Rows from block 10, named by matrix and row number. Rows with one number belong to one channel. Each number is 500 + 40 x the weight over its row's rms, rounded and kept within 0 to 999. All counts start at 0. Numbers have three digits each. After the name is the row's rms in percent of the matrix's.
# convs1: first pointwise conv (model.mid.1.convs.1.weight, 192x192x1x1), inputs 128-191
# convs3: second pointwise conv (model.mid.1.convs.3.weight, 192x192x1x1, transposed), outputs 128-191
convs1.64 082:504484523453487464538528496470551462438472545454429521525544487602555451488541501514516532538447503530484509483517444493455531521532579565487538521496514454486467526442520501456437498530509554
convs3.64 059:536520518492526484507444550505516604542426522524532459527524587528463496533496551469448516546423446459511487509484493485480504523473466489474491420479421458576465516484500505514522472530463486
convs1.65 088:499585465498524515524541463510498441479461574463474456534477441528534443440494542537530543456496540522582570515528483527501569498415531485548508480479521419583514412453520520483453549537481454
convs3.65 075:513464441514476476465465481589569532474512501415463462482491539507462513414481478430509456518462559421515445471493399517597479492500438508514535417514443482521471500507508510517546539496470452
convs1.66 079:545526495515490452540524556531494475532507533512504421588509523520452514468520470511522526477451495472546508517469477475496471448531577473516473442493572523593420407559492496438556538536560490
convs3.66 082:556439536509531476476551517547454511440501497647511513475567414394467460532524538513469557451515508587497418436529538502439441480499452533531530554536565492533478501510532526545464525492476569
convs1.67 101:496470491482435456450517537444447492558465495487549493461503491536491437600597468480491562419462549432569445457554555513488507557516502560492489453492460493507524524501483568511571518457487442
convs3.67 097:520517481521535478497492492502444513443525502610494565516571483420485475407451564621441512527547438530458463469425584452447486444473482442446502554471562530540491527537529511531512502479490525
convs1.68 091:513568523537485492479434443488533555470499550505451469464492408564491527560404514488429497452454547563460535459496490555483630467497485415476506434549521502561474465513487481518457538573443487
convs3.68 070:438471470468523508526539441463525489415501474448466537551515510523538540468533457546524529480448569464522481561502435499512484470514468484465508490532474475481496497465469465531535427449493465
convs1.69 083:599531481521594516510539494503505473533489506469452487552484436483422472429507527469490423507540443485457454545481470511465572465489487457493490538520449567443433551562470483545516489532551461
convs3.69 062:492490535524429534498492535498544497475461539463549425487442572552540465443528481496469492498509592440537514463552462514526463591507546469470508485514490582480502557480530487543503524490505472
convs1.70 085:514526504521538495474467515437549514470476514488522388453520544549536482509562509531382506463429529447472510478550438539465493558518456451466443482581473487396402535533468516529574495470419508
convs3.70 064:480569470500497520487459508530481510492483411517494498430478482560561443490481454493507504491489542466456476477508484532518520519494516518473546472495463485488505449522530468403540514521539486
convs1.71 104:514535449510484522395485442531475490501492499488530411510458541517512513518506543507554560552560470533518482502537480543471555520587425420457428548542489493569556494484513497465475519498464457
convs3.71 127:499516531486519516458498504497456486469475516589476540504551416405524456487483498598456506464601445584478498471524594486398438494504486480432506600414553520498484448478524468486476500495516511
convs1.72 086:533589578576508532533421454488518443508482492461513504499502506462514531424505450472475589519499544490573492521402569413554499534407466504501456513517427527525470462500545594460487461481497567
convs3.72 060:501452447473510511475410504510492544441455501503536545483482543522485469474528496512510492506448497521518436426483535467427458529515447489536473464566490541510500495525505474550512421553551503
convs1.73 086:443473557541535558520516467504523495613516484497514524485500540553497485604542480454453462467553495527579424499549515539547495433461491470519525527469503442469442463519472496433462525521561449
convs3.73 063:523503458518539485525564533493531474474504536478548420576488421469582497557506467533531497532534542527502508535455515553453536502550518544522450563522547508561597456533519478485513489524447601
convs1.74 100:486487541502468477453508442428520461514450545510509501535493492525465494418511464534452564457477408541489457492523542531448430545513538442522455518499521517575513461460523399506481481439529433
convs3.74 112:513452528486498490574480510477484502552480510437490442499434587576483514492470448431523483500432584433545525487462435522574546542488484555568504470513458518525495556520431508508489525496507492
convs1.75 122:450489540452382507368538528498518469529448500509511507499536487559542432540523541468509548589479546476506438501506495539413536547511503531529488449511511517488548530469482511531497534535514480
convs3.75 180:504485498537529492562495493510546496564477485422501458498383566617515485547502459413586482496428553394509512501491423504578545516517513562592484411552412483480492538510470541481506472475502466
convs1.76 088:471544501585530521612488527504525524497543420529469371542451527470473452477548518490538483399472495527486484519492527552502485446454498460536513540542440465472471475528498500435501497543454593
convs3.76 064:483408492548573556494503556510513524548520534551469465459501525514490420536506490572488528500492520525500506557473478479481506471552519416426483471520478527555488531488403534500487491488484505
convs1.77 089:541533454533521508508489511519549458495367483558482483512454444522475432463494475490466548556440432508552475510548417473461454454506553489582474483488487489433482499495528514543407580495537484
convs3.77 069:446540638468512539544543521467496540582487520511495501472473467521458457434522512556544470546538440534418431457551506480467495473550495467500517516489465460471504491496535557511486494452512574
convs1.78 087:517509596486517531498458508430499562545504471514511513459453564543521574500587488484516507462528499545492460549551543520446404506452482547515519503520491433513476678525531508509495534551540471
convs3.78 059:461529507492481518477565488548516468488500494500486460467569482516509513534464551540471433507517471472428464451494542554537478516512546483515472520619486543518447537450487550450541482406391524
convs1.79 085:538554515482494547509471503533526474500447572543586498514441415470526455482475505496504515503514539472484524461534459531498542542424532484510550446440564500520470505440487475472408532540556506
convs3.79 070:482485500545506476491532548479493506497579503535486610499565514393494533509478487589489468550587453498517481528518524522473499491496514517455513525513519513479476453489457473526462506448481537
convs1.80 081:501564580496465516539480565541458495436543530499478485463466444435478548532472488480502535471480517558542455461423503478444531506480507519532515455448462404526537514449531425530506458484566526
convs3.80 062:565509495468426525501552527428524509468516567479598522559505486538516546482526513577464486476538458531511541551469454474525482450476467548546535473501460467505499523456537450552495540477477491
convs1.81 082:510462507463528482524481543530527501506478471541525550469503546469515484474475466494502490460525572480506497539566453522511476495462514485490528409562473509572457520459484510491517528496532621
convs3.81 061:538428418516468484455485517518554495467509496538463501533493470480513604539528511464434528485507441521507429439465496536443439445500558450506491460476483489426502489470507403442523465539537535
convs1.82 082:480560457506557503526487544506490491557460496483563455525489625554522484454470466477458448509545494495550518431486499544485548448464439492552486430531522495485485466555525473486469525533474508
convs3.82 066:456500549565538503464434496430522476568534488467451573456442534468560491535583521500584447455477563486519514484526543466489506532464538491489517489435449497529501544459539532498450548526502468
convs1.83 080:464527517478516430491475506525500480499628495482547467489508482531451462519409510511527503495457535564510399521499455559506498491484507521508463488535492523546468519461421422546533418541473511
convs3.83 060:519506477459454478509538542491585503467419533521572551490502461567464492507526557493513470458518516489457509528520521498472447461497518438520436529520423433517434520568483451485494498457450502
convs1.84 082:540504423493575519500490583521580516526472482477473494527496452467498505447518578533451422531479523535504533525525497457485466510443532492463484469488496496476437502488501459468464467512512387
convs3.84 065:429439508513475493521475507467540462470526506473543473424518566538469483465532471453501525541460551505557493563545402501541555481491471540521452441550492509478492495476482509489490520470540489
convs1.85 340:486506520449422482322480479478470501503492501489509480500492493513504517491499488505499483544504495494516500483501490550514500531499518474566526481528507569506571546488502482505540484559482514
convs3.85 440:496475494516521488571493481498551491565476494425507434485418580576505499558510471422574499514409543426510516520486422507582556529516497540580512415571419513488522525504446521473516482518515470
convs1.86 091:468523446475537516551502472492513400484510530499404527515555506460471485515528534463533486552533565525535559531446443418535497570484462531562530431532507496506461490471498451498438535473572512
convs3.86 066:544497396474542538460536451446491493496500549465499506444473461437518522452519538525399442482434487516454477483505531514514496520531458434515507478486447481433516449563446500517483548524533464
convs1.87 087:521455585516524436518466480488492489469505471488511455512504517491490525406606513542513554489461482469489541445547589523417528472515557453523483569468497503565496492510523520466514512457484529
convs3.87 070:560522493420512545464554513541407517461538495580412525488555523441521499458483498511430478503535448497541545502498553490449480477485507482486529575455567533507544439521483520520456477503530435
convs1.88 084:507591490452587555511538448540560547476488528527541500550432498538492551509454487424591476562431478486474474542509498497460461501476493539578478546499541529567571539551479489521521525555486512
convs3.88 063:485527528518560460532509454504449523511529566534539514594489517478447529489439569555436561509590505523530463582466515475420485544523528515520484533508509456564531500573445491505463486519507469
convs1.89 089:464518533571517458536517512487498496451506506518528520443505513441481466477474530529566454488556500544462497523504553464468512549591555520483487489524469454552465471453560489409442487413476477
convs3.89 066:533506581488474497536455550519448495475478538520502466439495565525488502438567457450528566511478546468466459486453502528569438538548501496523526443535492536554520637538515486509553464394432446
convs1.90 081:408474500545589464544486550484505439568485494482490556497437525448436492500546449532519518497474476440539524393497533501435522487471520492526537465458560549520495484492467462503504506519514548
convs3.90 059:492546612486519528508461450521468465507595547427578531523507555523542535505473488491518573590484570472535475522477558479510553475465480450525467481558531551452493547435545547478484518443481489
convs1.91 080:556493508509521481512595445518440549543609510455522477527505458542449480510572499512536531480484498535559579507548467450587503521445503525563472506532546541505509532484537487438499500483488514
convs3.91 059:448461554546457446486493463462578524524466498498512495555439464522473478525530532596556513477522534523492513513451491453484454463449450560449532471574531507529464527491531517490582495433489430
convs1.92 080:554575557520457441465567507480535501509524527483521498506533482494516519504559453432481511452481493551504495469496486488506525516405466443459502501536507407513572517479442485489511472531435472
convs3.92 065:522558565524510457428422501515465489517426530527506542527497470490488458511529478540541592520549433513469445600570539510424425520568504472442525556438579573485464537458472545475531502487472530
convs1.93 083:482493530534507467573511454512511444491515481532502536454477502492484505590442397430460549490471478473457492517540471492464457536507564487548552527488524504475554503536510510510505432459488558
convs3.93 064:553517564560560514426493485471474566498513527509491552531504482449408466479524516480469621503543518494456480513472482479436457494411568498493495555482549517503495454488515470559478558468529504
convs1.94 103:456533479418465515419453524503506567494496488508555525579472546465502509462440506517461582484543528541462487525488480492491499539520452548528466520539516568514515529560504474493481592538474475
convs3.94 148:478481479539513498528491529497543487561475504432505408484433555573487500510489465402585456489403546446473513530483412495577544514504483512605499396526427514507514506509429527464501490495507470
convs1.95 085:473419482495425533503505551496464447480539490488485548503542462515540539485486504513509443559474497546450477444513449490501434553479452462481403492501561420476481512460457444594531496478476491
convs3.95 059:530482485514527486494539510485465581554522476466543501508472498450529550515570547468437432423508504502471522501531532484460527469476493498550478512480564437491590531486550432574480539475535532
convs1.96 086:501526527505513535532476496418471524431578529538407529474480509454495444501444499522549450517486493540407490484511422518508503536515523477571465471518528492532527568551452457476539528485501543
convs3.96 065:479585476448502464459571515521464510497524519496475490497472519557469501548513492482515592543515535558490508541492503490496392515461447495516527530485623472518499464444453569524481492401475506
convs1.97 082:435613573470466496479467576483523444502536526509434513501484534466538523494536477521533432568579515479482483502459512569494490495518554502506503405426510496500509541500484513537547495524522505
convs3.97 062:592432462533462587530560497491469478549476437436471449517412494427504574472481524413467522513488538490513508531520469513496489526506547460435495520433514548507550475505416513462555445530516554
convs1.98 089:496580551591487491498531470494614441519465555510436475478515566518512470488508578527505524397522441531519465494532508510537474608547429506561489584458478485552577520578453498531511460520510523
convs3.98 073:558459515476446507519450473467506500497503459445450445460446552576517485475487533422598464516450528475539466500560418528514503491542510474545486425558420486551474493564457463518539489483505527
convs1.99 082:577540498530584432552472433534529495448442413493543485526504546465469448452515500523517540488524524501517446586520508425495491517545521511445526505553476539582537461537523502493496427470457441
convs3.99 056:440414504573567491536530439515446438491502524513510490554502545509481451517462502535453561583544464548574572489518568509429509502474488498521562503571458491513498461448474520496507508505490504
convs1.100 086:511563521563498548541581481446511473494551448519557510510459479499537478467462513418556507516480562389429448607466470518487609489463544487512478415552482464513442468475440507446506486571486514
convs3.100 064:477524540441510544511453466583561432438511525499499462507510510536589555540443477508523494500409497533500515512422414455535498502453562485535541540405478545538528529420478420484512561540507476
convs1.101 079:563495497573490560488574518540538447470516519477455530506510510493516565491553566534436549543577545492480523462577476554514505520487540505474567494526551504533444533501429482521578494492445498
convs3.101 063:505485477476412532556458423458547525525439477487476579486466576527514511500534414409492515523499509466544483478531561465527545497504512464498507458498445544464517518570532529510481488487531458
convs1.102 080:498504459469561497561479525526484480532502518519506477539485432521454547541501518556517468488444607442518444471563490497473530478429387501518487496545498516495489519571615585474573370519522634
convs3.102 065:502516506504491534419508495513443503454451500490563516488515460481468506476479532541519552482528423522480571561480538525524551491528478580530437545503539541517479548449490511456493507430458441
convs1.103 086:496533520436500484500506464578469525520503439479480523487491478461513556490578393470532487505505498461466538419474506544496521497473534565463440441485536434469420485517517484528530516479545544
convs3.103 065:497493433477475521511467460495476518426518474496515467530469448455492555567536509480545461481453523436478508490480458526489445491474562504543463446477492573440536512452532524549514553500445463
convs1.104 079:565528542538548430521519504524495462544501461456504430536526519552527423505507453503490524529530507554510452442528439392504513497505452427477521534458518497514448462526463500476470445451405483
convs3.104 057:462543474506503469568548532508498458513481524503508503491553535567452506449534496486518470561435471544484483489502526488442540505484518557543521474496418406478495480470446480461498487558495542
convs1.105 084:530466491544561486497516525484465546519566486453476566477522620465486462483489554534559574528489541510559544461494470514489512562515548483440492494443541515565450469523555500554462489418425511
convs3.105 056:527511462523506486483505545605498516540539460450478471510439469589528462492496474556529537551462490475532532526481516380565419469481439531476473539547492494490548546512488495482545509579577550
convs1.106 098:486464564490555516487476509540425462554525563508532514440492484490521482479499444485469535468500506477439603454493497534508503518476501514477535472508454548530534455542550511442510505482482466
convs3.106 087:556519538477511487452570462527426526476519517563474575530615455407509517471491533539455480512524455565526506478541505481418414495502509462460497581416561525526475460452609505442489495513497550
convs1.107 086:455528457510509457513510547517520538480497485540460429523431541504480570479461503545524524556513456430503457393481482513503496565541540493491523559552465543422510489554464523522528507553521509
convs3.107 057:463544476473511544446524509474423545515577585548500529534552475504462502527495457474559563438537454537466525522452546538535465525488493483502439516469538468555546474518485495541492488454488530
convs1.108 086:487526528533415502523541543501460467444484532516561463504450538538458499520530481384491468504509501439492492535519390535522454493456520482470566513478518458480500473497428509523414526598515498
convs3.108 070:545475507512530533461530462527494523522533534536533540518565493461507508466524524552452477528538551493530534490477509511443456468486469481507485562478526513482543476526548483553511563531468605
convs1.109 080:529475457537453439518467549536516503505454516526487450536454487524537508500537509556539517545460523481574516491466489509450521530472549484417457538521493471544429502463529442548494562498506512
convs3.109 063:485461482462482490438468516523531478558465488560524473486527495513482494506417493499522474522513503515520480488540539516531619438463418524563447490559485436508537516415483495520510488467492524
convs1.110 086:478527487561517454515468491501558560470511558525538491405445449485533509600519559455467471511486505526435532505532508455566445474490515509483478510559512499527468549495542532447584548592460512
convs3.110 060:510465479520505493485479483523554525429428430476514569516464543475579489508545451529558556526521465499505525496474447558586475486518535547536486488452406523597492500560486445500518490514465500
convs1.111 085:514483494542606453469522521447526489507456566528453527472516510517528498487551489474535463595541583552517491479518509525430475535461479480534496475482472526587518501556514437543512449448477460
convs3.111 066:481528471459491502479539499522533498468483468419480374444439596496468439542468510505482467554441490453482476592537497519574550483487494479441440514480527515451546512541558485493505485523564481
convs1.112 087:456524607480544481531485497524422508469460457547407551499509496519444434542506551508506494514482462550387505536419352470470492487524501497486539497527477533435549469463531515495502466476479492
convs3.112 063:468499514445528523535499486456426483482549513493524426443561529524507516520439511507587482580483579501472473529464542523571534553520477491530533503452561525550501536509450445535514547522563482
convs1.113 082:544535453550517549544466531502440461492473532502468540513450518551550564531535518544477415540470578511359453526410448472491517441532529502516533509502516467457462418515486554486485552542525502
convs3.113 065:528553465494462517535556464573533488524437492584556539431494487473454516532469520502550463461495536499513535520414496523540521520495545457425537513482587463498431448535510501513439479501544520
convs1.114 080:500500566425533499556480501441517552470414518542484541507473534491447371545495573529479512493511406492511537452529540522461485480471474512459500487515583502534491463523471527533479520454472485
convs3.114 064:477512555474529429528549410556507467449435505540516497545500443469471489619478556504433488518515528493453526444465523431361403569487473490546521511499477504506463499506552526465483503459502499
convs1.115 076:520488555477560540553404506490466514505471469475506496620522474542497459510479517455453497472450446453495502463493504539495521489475539523589464451500525484541542527495424454519487415509529557
convs3.115 062:473536483547459506505446525519475512523471557573527538526476503535477558526587486530499511465519449573479511580521528504457484555538505459432517555442452500513472534555491504444538537532539581
convs1.116 075:526569501478488497515545518516512448470557440497560474490504501494423449452535472499464445512540560578520505505480462466580466530422484512541462541515542468552534550437555615423476539543454457
convs3.116 057:488450494510509492533442498497529498514524447395423491465513508499493500492471433564429487524520526468470549481518516480565469536498486531534464562466478510530479548531460479576479398503504462
convs1.117 082:576520546548612531511494465539536460435489444457451458492488490507446488442511494518531511429469529512446564491501447404464528487499501473530512470471524510471525505614492490496515466458501479
convs3.117 060:580450505449529518519500527551511510540494551508463466470571457426509501451510531559428563502495452560507438545539546487520429538465481528513488469446448452478471497504453450490476443494553513
convs1.118 389:493498471439412504353485487485462506491498473508522505507515492499507515449496503489495504511497516499523456487486501531490491535539493519569541496541502557517544541531498500510529501529444504
convs3.118 542:498521507481489510444497505515442510446512521589498564518577420419505494439495538583432499497580450569495476489507577483412435468483502462439487581436573483507474469495564473528492514488485539
convs1.119 092:440508515504541491571485513458572488489498511494455512503407471530529545459479456468497494477552572517608461518481463497499498512505509422531489418491500441460454507485435534536484482538549461
convs3.119 064:468498533547457517543546465553473463555541465455461518454513528543458446568572542476500476551442497463484499501540444488565458501472510572585469489470484538526435523489510547444499458521482515
convs1.120 082:451469491467515472507486513519574437585467535497500493475598499522482492539500514447485445507513507467470522539484518547500490551461507461499536529479507556526528556477455553526418493546506505
convs3.120 062:438461534431605479425504480478519449507495492473519418525456512512525458500542464501525484508610516516473527500415484460490501533536517524472457511483480430414447494460552417466477462549507493
convs1.121 074:532429547523505514477484469527544443515508522495530441552497492499554400460505424448482464494454549477562452448476492471556548463506558555535519460472528478392485471576538488570485475462499507
convs3.121 060:564481528454453501533457530504489525471578474463478477452507564483485546457420506445502491590476562532479518503492473431464503441498487532518470508507442493564464473463501595580531501482459524
convs1.122 075:487553530507462503578528517589527485578555526522558515457560546533461477475455479503471517395446485506520467489489506531459500499424519513443501543522495469521582544493536494459534515492491534
convs3.122 058:543493506475552459411585430510461475481521471484561523457521514572462522588557465521480434460463544536537460565529522475527494531543568508596543462531510519514507572503488490527504462517513516
convs1.123 082:467505469486504515507555591548448503485474453505499497605431508486525484508496580458454470474497452518447541525546463474435494459490483403539477487472446493532543486529501509425615483454484473
convs3.123 061:525502452550456464477527444479533509463601477471485517558465464620551407512502407463491578526504493504472563571517493462566568427461514569585520498472527487498522510527521519528502512437455523
convs1.124 082:509459549518473540580457562516497453406587416498463542441470511494477441450435548523499526425430540490584543504490517505488456507567456499434503474560443577533503502518534544431470569453491550
convs3.124 067:561462476488474395513491486506532444513458524463522517544487505557487500514511493406536456484451529490532525489511423495568551563492570546535445361534451538534424521483405500468545488564456424
convs1.125 080:524525431418505519556491483497489505541527506473511567525476470505525415521505531509503532435481488520478472464476466504466511508470579469460456467469436457500571456444573477486498563583464515
convs3.125 061:491511480428529474557532437503524459576556512484515476526537501533507480453536480533584569549503424452533386508553513596445496495488516497503511488468565514584457492514502515485510496503494526
convs1.126 086:428518479507472512504469530437455536505511519467514497499450499462486438502470521433534470484533499473564478498403506437517486496546435465445556472480442483514469553509439505451482438459493426
convs3.126 055:567497461522482518471521505442517510487480553527483508516497567485512497509556491449514451519484592480439572479512524549486517554549578471575492496499482487509499517523478457543548548528522432
convs1.127 084:500524500424464441520519458439475485525506509526484477409544480499553503549601518486503448495554524463565509505575501486475498459551399569472500559568561509491514511441445515468516488560440516
convs3.127 071:487440512473501455505492484471542553488540508393520438528473522558465569512497454462572571515505516461481538444429461518544524492498500582495522421494531461526504500439452516480508484538544461
convs1.128 080:488438502488575461595538452496471546553477507480454566480461560505461543500431547503496483504498530514461459480576432465494567529487429550513537510460543472467466491456441508419421440442492537
convs3.128 059:476590496446447489496465563546536507528554466569510384556517451472493517488535460494526494484529406477464526426498498533477511486525508483477498484431458456466505500564518564557475500492503483
convs1.129 088:498462439421515490534534521472528473482533509530471522516473442546497471459523564463501431457484494503466470519548448516544571469447508517518466506477464459469530537436551581478517536552507424
convs3.129 060:513522502534483491508560555557514483478547488517558455490486434448465481562441533463437493521490506568519481460474506547478520489433497522545519467523502481560550417456542561452464518556523569
convs1.130 080:519459476462538513568520445612470446477532538506555495509483496530496481535440485525476504553499470495420490487573451505457495496505506517435490499489534503491563436476396439528494515446528542
convs3.130 064:461460465495464488504457476526475509477470528456492497408458615505472519565457507463578441567442466501571525511503493471425517532568474527498461465524473513453494536535488448461486510554555490
convs1.131 081:477487539567417495484523582476452573485545482500448507517514526466521453504531579542503567567460508479492517503546503540543503581534534503490506511501546499522493461499452521506472513565455572
convs3.131 062:497536513526452498498517596587516458461519494512473599530491475464521515423465506551471468487430570539458491402609563510486514475505376499527488569482520531544541483488499553394539527513466554
convs1.132 080:529568507528548525539553512492512522442530507464452564477515529473495518484472581456527461482442565487454518513411498492575514555549522502520505506485594516389441462430551480520464493445572558
convs3.132 062:538482570530513485529486475439485472502524495451499519480419615544562508504567480447515532575427515475546536574495475501558533601515476529493550476500474495488552494514463464552517479521515467
convs1.133 078:512522500552490489466487537492395521457505543412474434499522469578592568514474564586490486548533441492539468498496502463478417490506543416470405494568489498520474503435440486524515549488530482
convs3.133 063:476470509507472449512498524402521534443571548556492478495493519488472549536484500495456486512481559536481548551465524534530471543467474471507577491489607487534566561515511478578509467469585467
convs1.134 077:491421511459493450495530518499554504518510500490520526494494468528508505457514505488505484491498508405504453533515475522577502443417538446404547437540431520530521452435493478555512537513519487
convs3.134 060:511479444576430421419536480541486530471525502520508527519493491459561541470584524564485510457478509569492511518524491450541448477465509512445460541443478528491562526437521466513547483441484558
convs1.135 087:511480467468583513513501520497512529453449519476452496475446516556484533511491481456448445517535564464501419528479457555505557539514487488404471486536516463457522400446506535538553429455492491
convs3.135 061:433498477507567499484470473559487497496549526544512499474502591580470511483534486517497423479509429495509474484534520524475530439506466505505526476498489490505485568486496508513540488535465553
convs1.136 086:459509497500481547532496516595550507547454508514465487473461467490526492510545524437519520465515531442516605488496500495539470457515494539574547470529457498476454426398457612523511442552565451
convs3.136 061:452451449534506422499497518554499550501460486527470457504478561497512498449532523488540554526526580445439536449558489587505441493543469549514576519534521543503511528470517477525429382551535455
convs1.137 080:484599494507506453524472511539497538585487479472512556506515521516526436437463476491472428499526528466483531498522543478530479547521471520445521397489534476476517488498496539454498502529474500
convs3.137 062:520532531493465512440524477499518508477474468440484501486499424532486461503497478475557555434532400523578593540415477525486478544506477524583469496460559507481499491473440440574541526506524414
convs1.138 089:515417540537478432511516529505443534554482529509437540496480545485499499544493477509520455474442392495461468529485469581609505483503536443506472471513497495471546582458544541551480510511530587
convs3.138 068:558498477516481493472438530496573539491488558497505499536551504474520498515460501569499480497453467481555539494473608504453484473456493505509487467462540546470500489514527573459504507540484487
convs1.139 082:500500529521591498503491532477471479489479495434484440536487426467621524522483517491478463540529525422589515495518455533546535551435513510571446466502494491560494509528519490465544531535523505
convs3.139 063:512496441519609509480541374477446465498538493482512453571543528489536526504519488519478413525601505507513535502464482483512483454519462466464509548546513537465537420523471478494464570515444443
convs1.140 075:520502554477549526490552512478524526557580467507454537532476492487481495460469532499456547480515528487483555537475502482472512527564543569473497482519500478517497509441492528399566466466484434
convs3.140 063:463511515492522534479547505490505474505518451456413621558488558554492554533581475516482518487519486513544479549483518527444447481519546519499533518546543508532440403491507439429506473517566483
convs1.141 085:429497459454539479543517502496448469495543463526466542482496520565441536430475452510491536436470485462505463467524430472466493541534497453538528463451506481481565404521495548590587514579460573
convs3.141 072:589547468409516596467512521563524459433515541556449511518552491418569524513509528497514571527585482590504490502557578480419534570503500509444479506427521446527488487530481523550555509523519555
convs1.142 073:471527467503544559513496516530484552517500538452497533466468478516586499526479493524503446533523473428512586530439577496584536547513518494545460471477437541426501558526550512507495478464478561
convs3.142 058:477553464508545508498464487500507531536526471474449549474475524476461482491499425521509548480443484527540449449475565446443551534468521482463440497520433474483475515565492465475578518545485489
convs1.143 081:487547542564522548506530521452563523513472438522490454422529473470486545480532578488520431506511485481497510520512457546492469446549533490526556430556514484487484490458450545597497507507444476
convs3.143 059:551530447517414442500555586512503520501516501443486469530513576535518525536521494541480442486569481508503445520479509464428521488479523467508560487522463449532491511511532499520483489462434493
convs1.144 081:523446488517501481522528471501568504534456526449485553445552495496460527488453489448535420487547582503478579523503520428479479469545512512509517464560520476426440448451525428523516531474534540
convs3.144 058:532504489533548465408515441507520488533563562506536419516507492494558475518489465569506529547564518542466463506509481446499495436539499470529497509485545427578483449467467461498555498531493525
convs1.145 090:470468486542528442520543488536547446460442456487459483467497523536480506452541526523427569566508513542562496452462462463533596469555462476527451476545524525434428507526518436488471576587520502
convs3.145 065:460558501502535484514497480520535447480500466476442537476492509501413472488475535390487494468387482464517494536475451479531554414579542510552459442578484537513457558452458449495503537558518481
convs1.146 088:530474514452554487512520489533454578517456481528464477543420485511585494458475526519526480478476448447515521429489420499503422469533490504576540404547507460574517531510559546450487437542487498
convs3.146 058:409480489461453457501440419440500497472575510441516426499537455478534573576473526464509531513443568474421557494541473556569545533621536479455436446439453568525460551456522529532503488516462444
convs1.147 083:509529505533477495553559506530480529499501578468455498510534474560429521531535504530519434581526457502459502560454550504476469515432429413505459463510609391528452485537503520574503512482464510
convs3.147 070:482569547441512421550486450454510516496542474460491428448458480533488505521525554483550431551405533454444532468507456515572511557479539541575463449506444535503499496474457429525472449490501489
convs1.148 090:446467592518520499555554480490524485527502454498456561532477525501576578498510455498500486461492442495474474507467538484502476429473453491589467484446500474523439526493503489523524511498530563
convs3.148 067:534465457445483526460560516494525455482493507512539534471561363468601479506574530552466471494525523525435489443540545511443509500547521448469498532536507509454468496525571462535430530473446502
convs1.149 082:496458533461429588557494525516534454497544478508519510529511535491509551470487485439353524472508446473553560562539477545530488525520430496491577430527536410551442492527508474537462399469458526
convs3.149 063:520527481498459534513470491501509534522448535493516477499437542456422465489456532522545511455521495504552500539500514516507494498529527519461497458493460497519452545506575429478549444494519427
convs1.150 077:538479511499514502543515517529459528518470435507515479425421490556469496505533415531457481529479427464474474470543466526478551421524543551469483422513466485485496515452471522482566532500562489
convs3.150 061:439514442459540523456418453534440490534439447507549463430474514541489474507503484547449576474545485488570492458519534439450534525529481468505543533510470491460581509424479507476524518447511400
convs1.151 082:521528566532537509467458493514475492462536499511448495485428513447474420499422544469580539576489510489458431457490581565539530498487494450480492481512488469516496529519499489520495510437544472
convs3.151 066:479412477503458517504553484501506453553466537442471540436491593533466428497453449438513540498414593475476466496576434527491479475505483542447455501525462486554500455439401460521525488492484445
convs1.152 083:543555514589556453560507558467517531537440532534453487549476464469542484505510437496496458457558564494456489486494450532512521513509444512482551479524611530446439524468463486502490532520518519
convs3.152 074:542465496475468511492535523555383461451447497607523578559578409467484490487493538541455529435559510588558518532546507518462543478484486437485483557496477507478483503504498515517506512561526493
convs1.153 082:524513497525556434530536438489547466475487539501464517453535519507500556565577443510484413516425526512503500493520525463489543514493512556507422549467545469548531535508491585494512544399535497
convs3.153 061:538471450539471524505530557518485447537543457535461472526517530524443497517555463461466458515521564522467577518493539471507459579545472463474454580517510490523483415425448516544562540442554478
convs1.154 110:472540516478437503417501535515523523425503514480565422471468514544501551455475510467505543491516487460500486589499532553461451538480453453538461469536483520539493552507484537505439512522451479
convs3.154 148:489507498485463513464479517523470528470551473561485547497587428423496524488505535562424490492612442590474512513487560465403446491478515466433494594459557487483474461500560468499500492499501551
convs1.155 080:526463533575466505476481615464444507530459460474476445457452523564478516502515473511502476475495480424531487507431483389504506437465539513439451540491477456496492562451525549565516499489529470
convs3.155 064:553502532463519488433483484527477522534527507432482503569438462455393497491511478459396515495514502512452499545446468477489482499474488553581501538500467547526485571500550568512481504459524574
convs1.156 080:539513524497587548552403475479512523547522595405477494477523468523507511481499548490568467489481468523557525440466463475582573548526515437519567491530488464445479532481540571514479513555514551
convs3.156 059:464496446414492494477470424502567464549546503453487438518517547544539451522539477467473516462412467526509439490487449522479454503539519486520553477552475507468487502474442462442473523496506544
convs1.157 086:530524505520526505489508537510551426495525542524532402519521484464473426494477482494555512540461458520474486395463453579518522533512580459567526464505535483457512485552467524615484502542493434
convs3.157 061:523477478435490518532498505493543535531507429543569460505478541549502530509551502538531479510509539467549509552526499461468523515535459465522455500513395488535502417521445602470477484497579524
convs1.158 080:463504476539523510437507499446557446575484486459501437486507479546550508444383499543511593441473500527590503498472463474442555518474468513454483436485596440500479406485466433517466472469488494
convs3.158 055:436472546576530542472565420508462481550577405569458513508489477441505494497466443512520534467417518506525521489480547453521523561496544454529500501516513461434498459473529543430512499457534502
convs1.159 079:494468553531508472517556488555537514483531502458470559511516458522462510496539450497511473450504439443542541445455528557472463526492504505583502516503447435556521388495463482514515429492459560
convs3.159 062:456513494560431484544429518521589503465532451568566466463459524535471461483606431460510475504543493515467585524493436492485506499516478479522544459506501551390468502479566517461525493410473481
convs1.160 099:494487491457492514555529483509476456448465413501537512478533492470509482487529374423475503511517515468517470488470531456474485512623483498456450525510503470512496463448456517544474536453520430
convs3.160 061:429488464462435434416497413525553551492506483436483495502467588518526478452542511499570540413473491503493508474514460468539451422503560563551588507489488483490563467474495515494424495469494499
convs1.161 075:512475454584527500533545481480531513470522485466528437467482394489456546439519467443497437508463556477481518498516549464466529506462498513423515526505531426588499512445563532492518575458431524
convs3.161 060:478513483528475433497495418535428444440529513532516536494500482474496526520499456569471485454518454437462477418470489559511491430508488476449524439507457427468454490444556511511470537471529459